config.yaml
dataset: "Sentinel-2 satellite tiles (TerraMesh)"
num_classes: 9
avg_pool_shortcut: true
ema_decay: 0.99
epochs: 91.5
Rows from block 2, named by matrix and row number. Each number is 128 + 32 x the weight over the matrix's rms, rounded and kept within 0 to 255. All counts start at 0.
# convs0: reduce pointwise conv (model.blocks.2.convs.0.weight, 96x192x1x1), inputs 0-191
convs0.42 [114 128 164 157 136  79  67 168 145  74 120 130 103 146 141 124  90  75 112 142 150 115  97 180 124 162 139  89 142 143 132 125  80  85 129  98 156 123  78 130 119 115 146 140  99 129 129 111 157  80 130 132 128 104 141 121 123 120 125 152 135 106 175 146  82  91 158  97 112  73 111 113 114 171  67  99 119 119 154 101 106 116 154 102 121 158 174 151  91 129 139 123 152  94 117 101 156 115 146 126 131  98 166 149 164 140 147  62 116  69 139 143 159 135 139 184 122 138 123 142  87  95  73 183  84 102 193 108 140 144 167 115 128 139 127 182  95 147 117 144 115  66 127 129 121 113 157 113 123 137  76 101  91 153 159 228 131  80 142 107 161 119  96  87 134 148  75 105 137 194 135 101 134 158 138 140 173 135 111 102 191 201 119 131  31  59 179 109 104 140 129 203]
convs0.43 [122 145 130 118 113  98 145 103 155 117  89  99 161 134 121 135 111 136 131  62 160 124 158 159  96 168 188 177  69 137  50 160 128  91 145 173 118 113 114 164  92 164 147 107 130 156 101 155 143 120 145 100 109 114  59  46 140  81 130 106 178 158 118  95 120 181 111 121 143 144 118 147  96  96  72 107 123  80 141  67 106 182 127 153 122  66 133 142 144 124 122 153  74  97 182 104  76 130 166 133  98 196 155 114 133 146 108 153 158  91 166  88  96 149 219 107  73 125 155  63 110 150 167 148 117 103 166 157 131 108 146 121 139  94 124 191 102 150 117 106 109 173 147 135 129 106 123 135 161 162 112 140 179 128  92  74 139  81 121 107 140 169  63 186 149 112 133  97 130  99 125 106 161 136 119 153 138 132  93 138 112 159 104 136 138 110 164 172 180 131 167 131]
convs0.44 [105  73  84 153 144 152 189 121 178 139  87 182 118 146 185 103 106 163 122 117 176 160 120 145 182 128 167 103 180  98 120  95 121 150 135 113 128 143 130  96 118 169 118 144 156 136 137 138  86 120 128 134  62 148 122 158 119 136 158  99 121 141 148  81 173 147  81  82 143 165 137 132 134  81 159 143 120 108 132 160 132   2 150 101 169 163  93 134 111 114 113 145 147 147 176 127 136 107 126  83 187 134 142 128  88 107 114 158 152 203 120 122 167 147 132 123  66 112 157  83 168 102 168 112 145 131 140 123 171 172 138 176 167 153 182 125 150 163 163 114 152 110 162 125 127 128 127 149 153 134 115 170 113 138 178 114 148 127  91 107 168 118  95  96  87  83 207 185 106 169  87 142 152  81 110 115 117 131 146  75 210 163 150  65 156 123 108 140 125  67 183 113]
convs0.45 [153 110 147 177  83 136 146  97 125 169 163 102 189 137 148 110 129 110 202 140 140  75 165 174 140 130 131 109  91 189 110 192  93 107 120 122 114 102 135 131  68 102  90 165 118 135 133 130 127 169 149 109 158 136 185 165 155 153 123 159 180  90  87 163 175 146 147 198  96 133 172 125 110 148 141 151 108 184 101 169  85 103 138 162  97 172 135 121 187 119 144  96 141 113 106  77 167 126  92 211 119  98 124 119 143  86 121 129 101 101 166 138 133 153 114  95  67 117 207 103 158 144  98  97 171 111 150 110 108 143 114 114 150 141 119 143 181  68 128 129 155 167 132 139 138 135 149 233 119 130 181 114 140 159 122 157 140  94 115 168 144 104 156 145 145 167 158 106 179 120 119 133 145 124 199 106 115 133 173 175 143 143 104 137 140 158 139 143  87 126 186 186]
convs0.46 [174 161 121 121 170 156  87 150 162  74  81 142 105 164 118 113  92 121 120  59 143 126 155  93 104 145 136 157  73  80 153 179 127 122  89 178 122  73 154 154 101 110 159  86  87 129 169 144  71 143 138 111 113  73 117 111 195 147 138 185 155 133  73 113  54 167  43 138 129 173 138 150 145  98  89  64 103 137 144 132 114 147  70 115 181 108 100 139 162 123 149 142  95 158 117 155 128 176 184 104 119 164 172 159 107 152 147 131 135  41 160  99 118 158 171  73 110 114 142 121 140 149 132 143 138  93 159 144 113  89 124 153  96 123  81 132 152 121 150 127  45 116 117 115 136  98 121  79 164 117 181  97 129 124  95 132 163 123 145  81 162 146  53 175 140 143  65  92 114 121 143  92 155 148 121 144 139 122  96 156 124 133 110 159 132 146  95 152 160  98 163 138]
convs0.47 [155 160 119 156 143 165 171 176 156 128 104 137  66 153 145 136 103 134  84 138 117 130  52 168 141 154 129 131 172 141 100  75 106 148 181 133 163 122  52 141  95 160 139 145 169 148 159 145 167 154 108  98  90 135 105 186  84 125 145 109 124  92 113  41  89 142 110  40 161 117  98 107 119 115 131  83 122 120  75 138 168  94 189  97 178 138 122 132  70 139  83 129 123  71 117 154 124  65 124 150 144 126 126 136  60 104 119 182 126 113 119 165 120 154 136 151 133 158  99 113 167  96 173 161  95 180 118 107 165 173 140 102 151 143 162 166 121 137 118 105 100 119 141 126  89 156 107 112  55 125 140 151 138 143 160 140  99 153 128  65 165 155  95 141 108  81 187 105 121 112  87 173 180 167  46  86 172  98 145 101 145 136 138  61 116 131 165  71 154  46 189 160]
convs0.48 [149 127 127 196 133  91 151 144  55 145 147  78 129 194 127 125 145 149 130 191 138 103 120 185 148 166 153 118 160 143  77 153 116 152 153  85 175 162 168 116 117 124  93 118 127 132 162 140 161 148 142 160 167  82 128 139 146 137 127 112 131 142 135 143 177 161 161 134 114  74 110 136 150 187 162 167 104 151 178 115 139 149 154 160 106 179 127 118 107 143  99 144 150 146 127  96 177 135  88 150 162 144 115 153 136 127  69 150 108 145 120 134 167 116 138 136 150 115 141 166 131 123 123 113 103 151 159 154 148 164 103  96 155 124 148 152 106 123 126 154 161 160  69 162 135 128 123 164 124 109  89 139 113 129 161 124 177 164  69 136  97 109 164 118 148 171  54 129 191  69 119 128 216 110 149 140  81 107 131  62  96 123  80 163  76 149 167  97 152 132 154 164]
convs0.49 [177 129 128 167 156 181 115 159 102  79 149 136 116 157 162 185 132  98 127  85 146 152  91 113 152 137 168 179 137 141  82 136  97 116 165 146 139 107  96 117  97 200 167 148 133 141 186 100 157 159 116 157 140 157 109 168 103 105 101 108 128 136 108 156 145 110 104 131 136  91 115 138 166 103 111 148  53 142 170 109 154 123  92 173  75 101 116 156 101 177 129 156 154  63 160  84 138 111 122 130  75 164 201 138 149 184 134 122 172 143 154 133 120 170 193 129 144 124 165 109 125  94 168  87 140 158 163 114 152 179  95 104 133 159 115 114  91 179 123 164 114 141 148 119  85  97 103  83  96 103 110 151 159 118  88 106 127 125  98 129 100 184  72 169 115  67 156  99 164 102 101 105 180 159  81 139 179 150  96 130 161 171 133 131 106 109 171 127 117 135 141 172]