{
  "model": "image classifier",
  "dataset": "Sentinel-2 satellite tiles (TerraMesh)",
  "train_examples": 72500,
  "image_size": 32,
  "crop_scale_min": 0.5,
  "horizontal_flip": true,
  "targets": ["main land cover"],
  "num_classes": 9,
  "arch": "resnet_bottleneck",
  "norm": "batchnorm",
  "hidden_act": "gelu",
  "depths": [2, 2, 2, 2],
  "kernel_size": 3,
  "stem": "deep",
  "avg_pool_shortcut": true,
  "widths": [192, 384, 768, 1536],
  "loss": "cross_entropy",
  "init": "xavier_uniform",
  "residual_init": "none",
  "optimizer": "adam_atan2",
  "learning_rate": 0.0025,
  "beta1": 0.9,
  "beta2": 0.95,
  "ema_decay": 0.99,
  "max_steps": 25900,
  "batch_size": 256,
  "epochs": 91.5,
  "lr_schedule": "cosine",
  "final_lr_fraction": 0.1,
  "warmup_steps": 770,
  "weight_decay": 0.0
}
Rows from block 3 of a small image classifier, named by matrix and row number. Rows with one number belong to one channel. Each number is 128 + 32 x the weight over its row's rms, rounded and kept within 0 to 255. All counts start at 0. Numbers have three digits each.
After each channel's rows are labels from the 100 images, of 14848, where the channel reaches its highest value: "peak on" is the class under the peak; "strongest on" is what is common among them. Only what is clearly more common there than usual is listed. The data: Sentinel-2 satellite tiles (TerraMesh).
# convs1: 3x3 conv (model.blocks.3.convs.1.weight, 96x96x3x3, each kernel summed), inputs 48-95
# convs2: expand pointwise conv (model.blocks.3.convs.2.weight, 384x96x1x1, transposed), outputs 64-127

convs1.66:125104157069083084153159136131163140080190147095168122165076133189130094126149170146063137102133091169134066177092168172146121116147104194088139
convs2.66:143126133139123078116191173147138111150108174144096106065109101128143169110156094141156148123157150108193160161133095169102135160123123158110112094083135231126192131177187087112190139082150155
peak on: snow or ice
strongest on: snow or ice; main land cover: snow or ice

convs1.54:097107200122167122115113155134110124133140114146133204068158156109157203111124111153086104138109143062128146131131139114125123149119164120153146
convs2.54:135140137137121145141097121041088138162013167110136141117109081097091124153119143056117131133077145119179049111157136113156128142104104098144117112125074106109119110098089144108036048121086099
peak on: crops
strongest on: crops; built area; main land cover: crops

convs1.21:158121088134132120139122120009117130136109108126106113112147094119096165120091119051134112126117124157124116040145122116123159117144060106160032
convs2.21:108100062062115126150179168099070117088120108101090129096121118135106133157127103158085155119119123137098096144150093123126080108088153142143137125145098114107146099130167134123135164125101055
peak on: snow or ice
strongest on: snow or ice; main land cover: snow or ice

convs1.1:177136152102138110134119148097153094160137155120113146098121133097097135162147173106110148116147158145125118131171160127147143131196080173147122
convs2.1:113095142115133132072118155110117088111141144130117089091127109104057131122128122107116107145136113093134097130094099167136141114134156101100054130130095128063143058150138123033104088071095135
peak on: snow or ice
strongest on: snow or ice; main land cover: snow or ice

convs1.63:084125130132121158145195107143153114162145140107183180124145172131086101165130098152076181158150118081131104167132102099165140120104145157042165
convs2.63:109146071125183104170150140114127111152096169144152154075111107134155128110160108123120082129121123117134167155163146182122141137066160099136138119217103201132181119168145132116129087081130128
peak on: crops; built area
strongest on: built area; crops; main land cover: crops

convs1.32:210120160056090110102130138133126094158119139129125144144103104176140132130156186132098109106137131159168086141106100199110061119172155189132106
convs2.32:174135139136153043105154120077061103105124133107109101126079020104140179127139121128078140109134143141047158133133146122119099164113179136102132099113099171133128100176189100124088119089120172
peak on: snow or ice
strongest on: snow or ice; main land cover: snow or ice

convs1.24:147117138080136123038116146144134140163141128113122188114131152136192123132131129125104114130129120168152085133140121167123072121112145143153134
convs2.24:145128207136142072133153121115110128138124115157176104156088083140144047125151164115090113145129075127087173145134155143149088145121140141133151139116131129128090139105127097139029134138088148
peak on: trees
strongest on: trees; crops

convs1.26:103150114101073129086107152133115113156123161156142169117108154155138135141122089134052131110143181105124075135149048103161058150122127113160138
convs2.26:095064152115145140116128097158153133163082135157107138125105133115115057134163143160075096105091098104121156104145126191154086155151149137100150063149126128157146148094136106111045122086128140
peak on: crops
strongest on: crops; built area; main land cover: crops

convs1.23:181100146118142181157155136133091103171097132103118111110185120127156123139152099124101144154135153067162091107111080152097184093116127131085126
convs2.23:163148107127126104123157103138124093107125135140191153107133106129202144151135137119146104158173140132129174119172149127132106159110150067132139142150104139140095119127181150111097094086131102
peak on: crops
strongest on: crops; built area; main land cover: crops

convs1.60:103153102134087158145148098135159173134143117137128094138186117193153169076102067135147144070124162120172090105151111125140136151137137094084118
convs2.60:144093121058090151134122126112102161143102146125099088162111093126136117118044058141089126128127084051098112092157148112147136179113180118114081158122146120122130129181168077081138122046152141
peak on: crops
strongest on: crops; main land cover: crops

convs1.89:133122135092137069122142146058128130142173126126150124123116139188142120142154142105146139130145120177135125144110153159143106127136044149132111
convs2.89:029123073110140098134170162140110122136113126118119146119077102155099125050116136157151203147135120109140115167164084143129104131124136156114157125124100130113126124099122092095122135100126112
peak on: snow or ice
strongest on: snow or ice; main land cover: snow or ice

convs1.7:149084093087128143115120099119088125166059127093126123125133148169122118115089148102083093105103093170088109104103102136079095093117105166148088
convs2.7:126110143084107150116162152115095104102094133087116032144144121141118122112154152145152159169087132096184145179093128129128164160121192138101113140153138174124125116166141114133091143108129174
peak on: snow or ice
strongest on: snow or ice; main land cover: snow or ice

convs1.48:124109157151120128063079004114143131177100125129129118080109093099045081151077145096119098112114105116167113098163147112085122150177123129120113
convs2.48:164173131092101120135093114121123147104124166099135091122133105032119167146107147085121087122143169132197104146167150156183145161117198126121121145143141173133125106124149141132155136145084166
peak on: crops
strongest on: main land cover: crops

convs1.35:145123094128148093165105106069123121156090111131107096105141101116095153110084132057142104139075136170103127024127129076091173127148069076158051
convs2.35:116107039067091140139159158122098115078103100099073112132125113109151169078132094143113130074076118130123121173111085103108077136055128118140140094133106106108122099162163158137154159141111069
peak on: clouds
strongest on: clouds; main land cover: clouds

convs1.95:114107181054140046148144099134126135135090110112146150140131117145160138119133172140091108125071106149093088137050155151059139118156145160055123
convs2.95:124169134131079139172156093189157127112132082101101111139132134158136158081141140072181147132171157144133112100128119080116144133124138107147154164094098181138090137152128200120165130147120137
peak on: snow or ice
strongest on: main land cover: snow or ice

convs1.6:146107105138092133165149095064086137105106159104119106170112073155077147077082148089117118090099088147158125084147130130120166099136093137097062
convs2.6:114146116118066165140141186110085131061144118150079136130103118156101113116086096173109110095126128113073144118154097097067096136097149162078139131132138157120133127166195072130118127129102064
peak on: snow or ice
strongest on: snow or ice; main land cover: snow or ice

convs1.51:181162067098116102149125144104144125132162101152190129106141119117092160109103058086071129089127156133124074086072124116141172162115087149117095
convs2.51:115134107058068131150132143111146085075108123131134111155108141133082130155080078091117100137105138127133134131081070154132204155072158136178085105115104082125117112131132092115109146114085154
peak on: water
strongest on: main land cover: water

convs1.92:128131138111158056119131150075139123160157140134134127132118119112133129128132136029160123166128126176076141107127182043137124138135063101094096
convs2.92:075138041116130129131175105146084132139133107113092162129124114120119134038100139118179161128074157144146102151112085107120056093115129115106136079137117141115118118085129179120109110104114079
peak on: snow or ice
strongest on: snow or ice; main land cover: snow or ice

convs1.80:043130084134113093190145050154139123119119129130154154121165163133087167150138091118104140113136115090093116114091119046151145133145088161132149
convs2.80:163119148120107097084141142058119122109139195094108074127091067057160154130079068183065129152154075061086085177170175129152105148122167145150127161160107101148135117129145105149111092154136075
peak on: trees
strongest on: clouds; main land cover: trees

convs1.50:114137147131137103095128129117153179152129134125120067133153133216083116067117095115084120083146126133108084114126129162172114138092095138149116
convs2.50:165104135086099114134054118113131141172105139141156123082142163131154156177161074104149133154106096138140129128147106087143144180143089143106121117126135106159109124190138122091145169114146109
peak on: water
strongest on: main land cover: water; flooded vegetation

convs1.82:153116099112166068136123128077122127171116123112117094116110099088125125133083122031144089141093116209117116050111177082093129114145092108126050
convs2.82:113098067073100141127173154152095115104119109108073132110136125116108137088113107130128156104110109103128078159097066105130085110079138122088114083147096147128127090129172128118117126124102089
peak on: clouds
strongest on: clouds

convs1.40:123107090150140154136136107043137124133117113106123103110133091087129121093087129078160122131112109158115158048181164070133161121142117080106064
convs2.40:106103109105094166164158113132110119090123087095081143120123108133114077107106105127111133091047113144125091116137101100055128158114152168117143075160125140079131123134129148148120120115054096
peak on: water
strongest on: water; flooded vegetation; main land cover: flooded vegetation

convs1.5:123102131125064142099093017127070103113096122094115148137116115136083112151070158085141085141136105179081104122145103101146203102155065122123118
convs2.5:139158089117105128089138171136068161076127149096147093118100094094123169139092201168147170110116185099179106143162108154173048158084143081044095090133094166139145110152158091121102154105077127
peak on: snow or ice
strongest on: snow or ice; main land cover: snow or ice

convs1.47:145158123159133161169049071121148152136073094140130121127150153054098120163107101104144100132132146160071101101177089079136149151096063109157084
convs2.47:112159097099144125152101132133047176123152144087118144164137126100141123111139145166110151137089158133132126099148134145180076120134153126133147059106112115119107144160109147140163156096085133
peak on: snow or ice; crops
strongest on: snow or ice; main land cover: snow or ice

convs1.74:127131116092143154136077095176146103139082153131158143114105169098079105097111161171130108060116113182112108142122154152161121137166130137140152
convs2.74:070166097072147117199109147166152131151135185116161123114156139120081152156111134169141091084075160110169128185144070151168118061073137090108123084153144135121083162125145141124137138099118114
peak on: crops
strongest on: built area; crops; clouds; main land cover: crops