Rows from block 5 of a small image classifier, named by matrix and row number. Rows with one number belong to one channel. Each number is 500 + 25 x the weight over its row's rms, rounded and kept within 0 to 999. All counts start at 0. Numbers have three digits each.
After each channel's rows are labels from the 100 images, of 14848, where the channel reaches its highest value: "peak on" is the class under the peak. Only what is clearly more common there than usual is listed. The data: Sentinel-2 satellite tiles (TerraMesh). In brackets: how many of the 100.
# convs1: 3x3 conv (model.blocks.5.convs.1.weight, 192x192x3x3, each kernel summed), inputs 0-95
# convs2: expand pointwise conv (model.blocks.5.convs.2.weight, 768x192x1x1, transposed), outputs 0-109

convs1.185:504468471497510466473523541486465475495509510519478470506479496491452472503488510492475469490469518469497474516447459479452485501479481486507417513468483514513488482517483501483492477483490511480475498488514466505516518486508545474473488466493521517486498502481511497477448479504471529445
convs2.185:509459485495480535508463459469479489523496465508489496507472452489461478478488482501557515487480516496489484500454495495468433488475491505481461495494473508484498503488494498483487480496499447489484469472468495462527495505499504467510499558526477468495495499518506500516497490498472523534510498472497481481490473512485474504446496
peak on: built area (56)

convs1.89:478500484492505505490489475503514467495522472488477503456452477510439507518473455506456504507489481505486494486494522498474511493510504491465474456507499512479497511519471464513456524493481439502508499472506473482471483443470497516500453497507478446447509430453496502488481497504513484499
convs2.89:488513539549493483511470476486502510570548521514475522539533484513514542500479529515481473494520489494536496531522490498530519511524523587509494493512529472453528528550528504557483487494522513518505509477534493509508549473504494523531508546539511512482468490531479493495514481500508543500555493493463522495513516527497503506531511
peak on: crops (49)

convs1.41:456487490485513486493491493500522492483525471505499499502448494510459506534501436486475497524510500483446525515517534482536498483507502520491515497495482506516482497498489459533470537511513496486497455497492517481485521450492524514502507461513443501412441508487521499492521477519497517532
convs2.41:511508523509495505437457513497455488486536523480492459476489492528479494501425484475512473503490492511464487513525448538473463499513510493510523509505509513532429512527522477507539503512506446505502472532488508524474504413506521493483472531501523525450467503526504487505482500513469468516467505500475525496497508484435495526482506
peak on: crops (54)

convs1.110:525474519520492468505583519499500553528490510517493483524522511515538481477468525506506481491508497476515435507481495509507473484470489503508521471468511488509517470485501526490490508478500513479508562471456476520486504503508482492518477489496526508567496484497576477502518547507479547477
convs2.110:447496480506448476523492506507495457515457514520471523525507470524469509478499518516475487481492484471492532490503519521510508468513483499458520490485469440520502515507491458508497509483447482478502495484500464477523465502519530506481513515505506483537480494470487461447481465452505506454513530533495511428537507519492477494483462
peak on: snow or ice (97)

convs1.160:487506488489501510504486505499516453487518466477493503440453471501460508516476448511482508514509468505482490469499507493496506488513507507466487483509492517471494513506494456506482528504492431508518475475499490504474482437464483507510427504505454424449523424466485500490492479484515484478
convs2.160:487505556545501467518487488502495496543505520531495552517505494524496525531503525499478475531529493517518505502526496496506535530519518558500510473511547484494497508576550487543493546499513528499520504527532492527498552519536510527526518514521514529512490525504485508539522467527532538491529532509490519500527540520485508510520491
peak on: crops (39)

convs1.95:540483528499466465501552484505514476533457498489529484499510502516503489531483490465495469480496521485529473503482541505468503502484497501490472528482501443490502480434502486525454487492507496500512553475545509517515487504497523517499493470529535480563509491493574485489481500552465577514
convs2.95:490545486507510483523478505505529455530480536552463509487489471509494522503520511537489504500488493529503522456517524520521517494506447482452520489479493496515498505496500507535531485523460513481518458495500480516535453515538577545539506486460480527476505493455488456521518500496537505501494519511526530466502509520502482489483488
peak on: snow or ice (91)

convs1.47:511490488501492492466492514494465462498494463492465496476467424487471493426489509516490497491497468487477451445439451493508501507499498467470526426492505480466499498473486485514488461459424511494483522497481460485466500489453467483471461506511501502449491493481518517503523501473492492482
convs2.47:495441500526505487522441503528477469507512490511515512520489455482479481515505506519518499485500508472531482443477490482514461496484435523507470497469515512508502491497483529502537514520473493499528463442501492476513466513530512493478534525521500406539500495501491445502499442494500519492511516494483523499531511521487468466457478
peak on: snow or ice (98)

convs1.117:518490501469489532503438490489514484473472514532520498484476470488521513501548461457523503497511503513539474515500459480431499489509489505502438555516474508513469510535514492503482517451440498494509464479504506502484534484491513521485485448494465522469491510503427493478426456559520538559
convs2.117:464517535525499502461514541469511542489516497496452468493514519492502499508506530457460484510535423459442512489493496482491445523528524521489475501458453509490542462476533523483478472477555447489489528475448516484477552459528525536494477477494505501456452503514512524507469487495480498489511465470457494511498499516491477431515495
peak on: water (38)

convs1.181:486502483496498505492495495504509473496520474474485502445453468510452505508473461511460501506497478504485495474497511497472505494505503494468470469504497509476496508510470472504468515484478425501511495479497477481473482439470485515497442492504473429458504419452497498487479496491508492486
convs2.181:494507542543492481503490487501502506569526520512485550521514485528502522498498533509482482506523499504534507517527484506533515516511521591502504476509530469467516511550541492556493522505515532501525512507535504502501540487527502516527526533534504518500482515514486506504534493521519540497557517499485522501526528532489512501532490
peak on: crops (43)

convs1.183:489502489494515502500494495502512478496510479462488501435446477509453504513473457507455502507505474505478494469496511498471507502505501501474477467504495512472495507510464477506479514492487420501515494478489483482480496436476494513498453490505487427465502422452499499480485496492507501473
convs2.183:501504518541477478517492474508508501582500526507508562515527480522495532497497542499490486498519497494527512506544493479508499513496511583491499483506536473457503513531519478533490519499504552490527500511540499498497539473512488522520507524531501523506492498514469507489522501510535551492592519482476516494518515505485496512524476
peak on: crops (42)

convs1.66:500501496492517502508498495501518476494506475455499500428449480507466503517481455506467503509515469504480503462494514499477504499503498507467482477504494509464498504507473479503492520503494415503516492489483498489482490440475491510504444497502489416474504424458499498483488497491506496464
convs2.66:500511519532495465519488480523507497568482527499505564517517474516497530505502533501491499495501495508535509512533487483520514518498513552508506466522535467479486499527521479538505518501503547497529501511530495507491551496520505518527528504523501541509504520508472495508534484515541534483580534484488518506521519512489501510511489
peak on: water (35)

convs1.20:511495504490505495505487501502517470490506475451476498434451465502464502498474466496467497501522462498463484442486515500476504500499500500461480473500491501452495500503478482508486523486484418499501490480519483501497499444474503511505438484510503435463502435444499495495500501496504511456
convs2.20:517519521504479494508494482536505489563493521483526565502503468477491537519486505503519489481497471489548496536544497471505538503499525535518493498529517495450481512536480490490512528517475562494500478536567499522510514491501468498512528515543486523477479444505435512480507477470504536503559529470463502510510474476492483516496467
peak on: water (85)

convs1.10:571499512509483486518526478516527510509470515545526508504487527520538507493483473447507490528524542501522465541548516507431500499500506535514452531497496505529495494508499501526510526524516474503526510475532539494521540485523543521524492473520530485549471494480534484474430514572497566496
convs2.10:456442496529443490508457514497516495487503503527441473497512475511492495458511488509499438454502538480515486456509479506493493508506460499492501446460479484494471510514504475494514526515497487495531493474499464483497480520523532500488525505480484469492472506501483441493480463476501503478506494500496520487526528517470461455469494
peak on: crops (52)