A small image classifier, trained from scratch.
Model: 8.11M parameters, 32-pixel images, activation gelu, widths [192, 384, 768, 1536].
Training: batches of 256, held-out accuracy 80%.
Data: 72500 training examples, 91.5 epochs.
Rows from block 2 of a small image classifier, named by matrix and row number. Rows with one number belong to one channel. Each number is 500 + 50 x the weight over its row's rms, rounded and kept within 0 to 999. All counts start at 0. Numbers have three digits each. After the name is the row's rms in percent of the matrix's.
After each channel's rows are labels from the 100 images, of 14848, where the channel reaches its highest value: "peak on" is the class under the peak. Only what is clearly more common there than usual is listed. The data: Sentinel-2 satellite tiles (TerraMesh). In brackets: how many of the 100, against the usual share in percent.
# convs1: 3x3 conv, stride 2 (model.blocks.2.convs.1.weight, 96x96x3x3, each kernel summed), inputs 0-95
# convs2: expand pointwise conv (model.blocks.2.convs.2.weight, 384x96x1x1, transposed), outputs 0-127

convs1.54 113:516535530514471535465575406489562414523487484484486512505524424442465497494507487523568535541503535397455483471479524460519516435461521497484520514507522397466573458513373412487487500441550529517383483438497510424409530456475446447453430485402504409479472412458383463406533455544441486470
convs2.54 103:483509544436574509540359559527496560458423512516367567420370456539555525532500521499468416580456463455501507484519552481458429511532479477448499486352515439544524432466469509488462486460512452555598508505476501497502434509468455453366546485515508403498511505492385538586484437525480416542510429500534550552491477497429399452434534429522463508456451535519507397504501467499451532482479
peak on: trees (50 vs 21)

convs1.70 110:483520414489543547468553426468528443354544493440348473527453461535468437490415535534504475409549642448532530492467469505564489471559503494519444499472399473508494547427453533370502460510485519479513493489428507597508510489488468456505501499419534496486546488427427456492473491484575466489
convs2.70 103:584493475446422519496432522636526494507430478504422451475501480592454476559485501480583456462476444412564479523590495601494447468437462533423476321464485462520541418377463507547518498481534502493519451451466481516504563549482454470451487373467480504465535513449546501522435417428506491544543480459511545500361523532479385522530517446518460509412472527576473440468515478433516500485421
peak on: crops (59 vs 17.4)

convs1.91 121:510515481512515557497490415472473452348526502486505538476500457538487461516424498500523524510518508473555506498349453532434475454524486561531459543406401481521455508470422515397536485339520545528470516495395536544518505345474429516502499467445493464420503444536484493429497478494539521505
convs2.91 101:477473476514459523483497598555526487538493447481513427415520375538425482512434521549584478475408496418568471515533547479505459493471550505542444445500461430481504389476452489520445468516464518504494537462456495458530536501508435455444531497491509527425482547481521487511442462505483428519527508510483604401323521515442431475541496373509418435442537419611416525474443479492474451448445
peak on: crops (44 vs 17.4)

convs1.60 124:455521471457437470489524507395373485513492476483571506447483502496412540471555520417432527544397513464477449470536530479509347436486456533447518356543528494510429536459497449522490552533510424498452469575531456505465368531489473472485465509534489427522477532471505475458512501373567520500
convs2.60 096:513530594442523492337483513518439463401455570478480561458514433523544538509531428511485439464440520537500538557485623458381515489614490411524460479486535442452512530485477551501509524415450421633560479482491450478587426444531465438478545499467529431457506436506496549491393557492460469456482473469496445520534565587541495474437532543499440508396471598532514497575457460473450360573582
peak on: built area (26 vs 5.1)

convs1.32 136:483496451562528487524500463509490502375511456483513455448422461523547560551436490507503491470510470533528540517339494553311508493484457517535477516385388518534487512467484511420461534378515515522512504540384516551518533362496494533534533517533502493423524502512518494457468493495553531474
convs2.32 106:480485528506496516491429539492551506511486490473479466423559399489416477535503533567537550447422533415590482517461502483494486519467499608574483427496514449546503437433488545499454519554499551523458512378526497451530516556531441490556537572501556545454487551493552462505503490598500399514476500569409574411356583486460506505551476449484356472460600447578413531479485503475493468515501
peak on: crops (57 vs 17.4)

convs1.79 099:448481519407559546481527403386470466492496467502515468504508459497398628435466482532490495514534521440556506492434513579467417431536424512550481430452433481543412539411468427469452472388573537461377511495456519556439476463493501527509463556461487452466489421472464452449484493465555504501
convs2.79 102:477520522517520532532376599561563498480494516430503487480462471592496502457480488498513459416529533437542546531532599497578473521517457518471512464474474480557535408413488477482480474432482397558620508539518466510507449486500514456454545536486501436471509525452548493495483467470500444513593445501469542488496609576449457449480530363462492444481518514575498531540371496543399470510508
peak on: crops (53 vs 17.4)

convs1.35 058:543439569630526527506563485485537445502480398576543481426490595487589403489452460488420564583477554479468454534506540455496533487503504494512612509478501419474523528542485547508478499543444459495442562569456621478494425523468476417475485458525507477477556533478472553542540460530490487355
convs2.35 102:594426419554463515506523563506562509464492410472494466472499485455493533374445485465546458400524565430464465533438469531573481517551475523570520517517486424500477479533510481502504499527487441514533500485468506432303448468396469480606515368482572505442473504549436543509549402488564521435584518505540558527504474550467447478488445487570505427520524466483468456358521544505533531435532
peak on: crops (40 vs 17.4)

convs1.11 099:524496547467547417542534602518531428565478496439588523493474502545521461560636533553528514517547476512482553569557407498503508521480460500548495513677496500517451563515477529624389487557396563456498474493580535564476453533554561520505521457513472524471523483532569482510473491501548440459
convs2.11 093:456524438617468422496534566472503415469575468533524563546504545441584504437499605513515632490612582519469499478439501452451444485504513492479515519497435522495472496556489441582524525467392553427473404561419529482468539579471575473491455523479459501546526487500583509480611428495541487425594547458588487503525502480505528516549458471511479464425476547505527528474544476541542506497534
peak on: built area (34 vs 5.1)

convs1.52 114:505515527434509393538467534470488491562559397521599467483469531528486562504597529493394408457540499560407545371535524522533467460489463527518554495620519466638505502481488479586485541556616569513495481517551502483459454528526452499487491507470579466522520506535536524475513498533471592436
convs2.52 098:501505520491485598529535492479570481462456524451568559450468482493603578505576566498440524517536408507515504448501547466420445504489564469527490517508543544540599507550512477447612430469450442533640541610518555529535487541470553443530504533462435396431621437533558491617504536450547472519609508368541504526542511518486455583530517457518412538446427526532534484534498545554514588529505
peak on: built area (26 vs 5.1)

convs1.23 057:527429422579509423530499508498518484451496525571580496454420493531547595464438493510465545568505599523410455495464434490520522428461408566447517648501463522485522547503470450490476441516539462437495642518425506457530425527488462503512468513489441406480441441521444489531469506439487456576
convs2.23 114:411474457497550489476523472450489491574497507383501591488503535473502468437554556531497461503597535479524550414464447462497542459528547564463512539518582493531552409597507458482520515492474491515423407575417438474462448457484483489538388518443496448435539448577465422471546503425476572411519525490486489464500506486565442526516544541496491355457518513551480575495525523542522559507579
peak on: trees (48 vs 21)

convs1.33 070:436509452517570520434532524487587547505501570588407422493467473456517429500490417578414531441499468505492379421530506481471525495482522431551522557441463485456520524480528483489496483509494391484535578480454463471423502525680455445490468480529515486562403467437544465457447556453531493495
convs2.33 104:469558439506459563470497501543466495578564552489498433506533494559514522533426454537508502469477496494534448534517554504498511397510429543523520492543480481455485546492529532602449593447496500556502491464475492566421439545424521518485507489492504528517537570510521524463480538526356520518461534388437509412533542513463562535495549519237544438504500469511488542483527553408493497556465
peak on: crops (37 vs 17.4)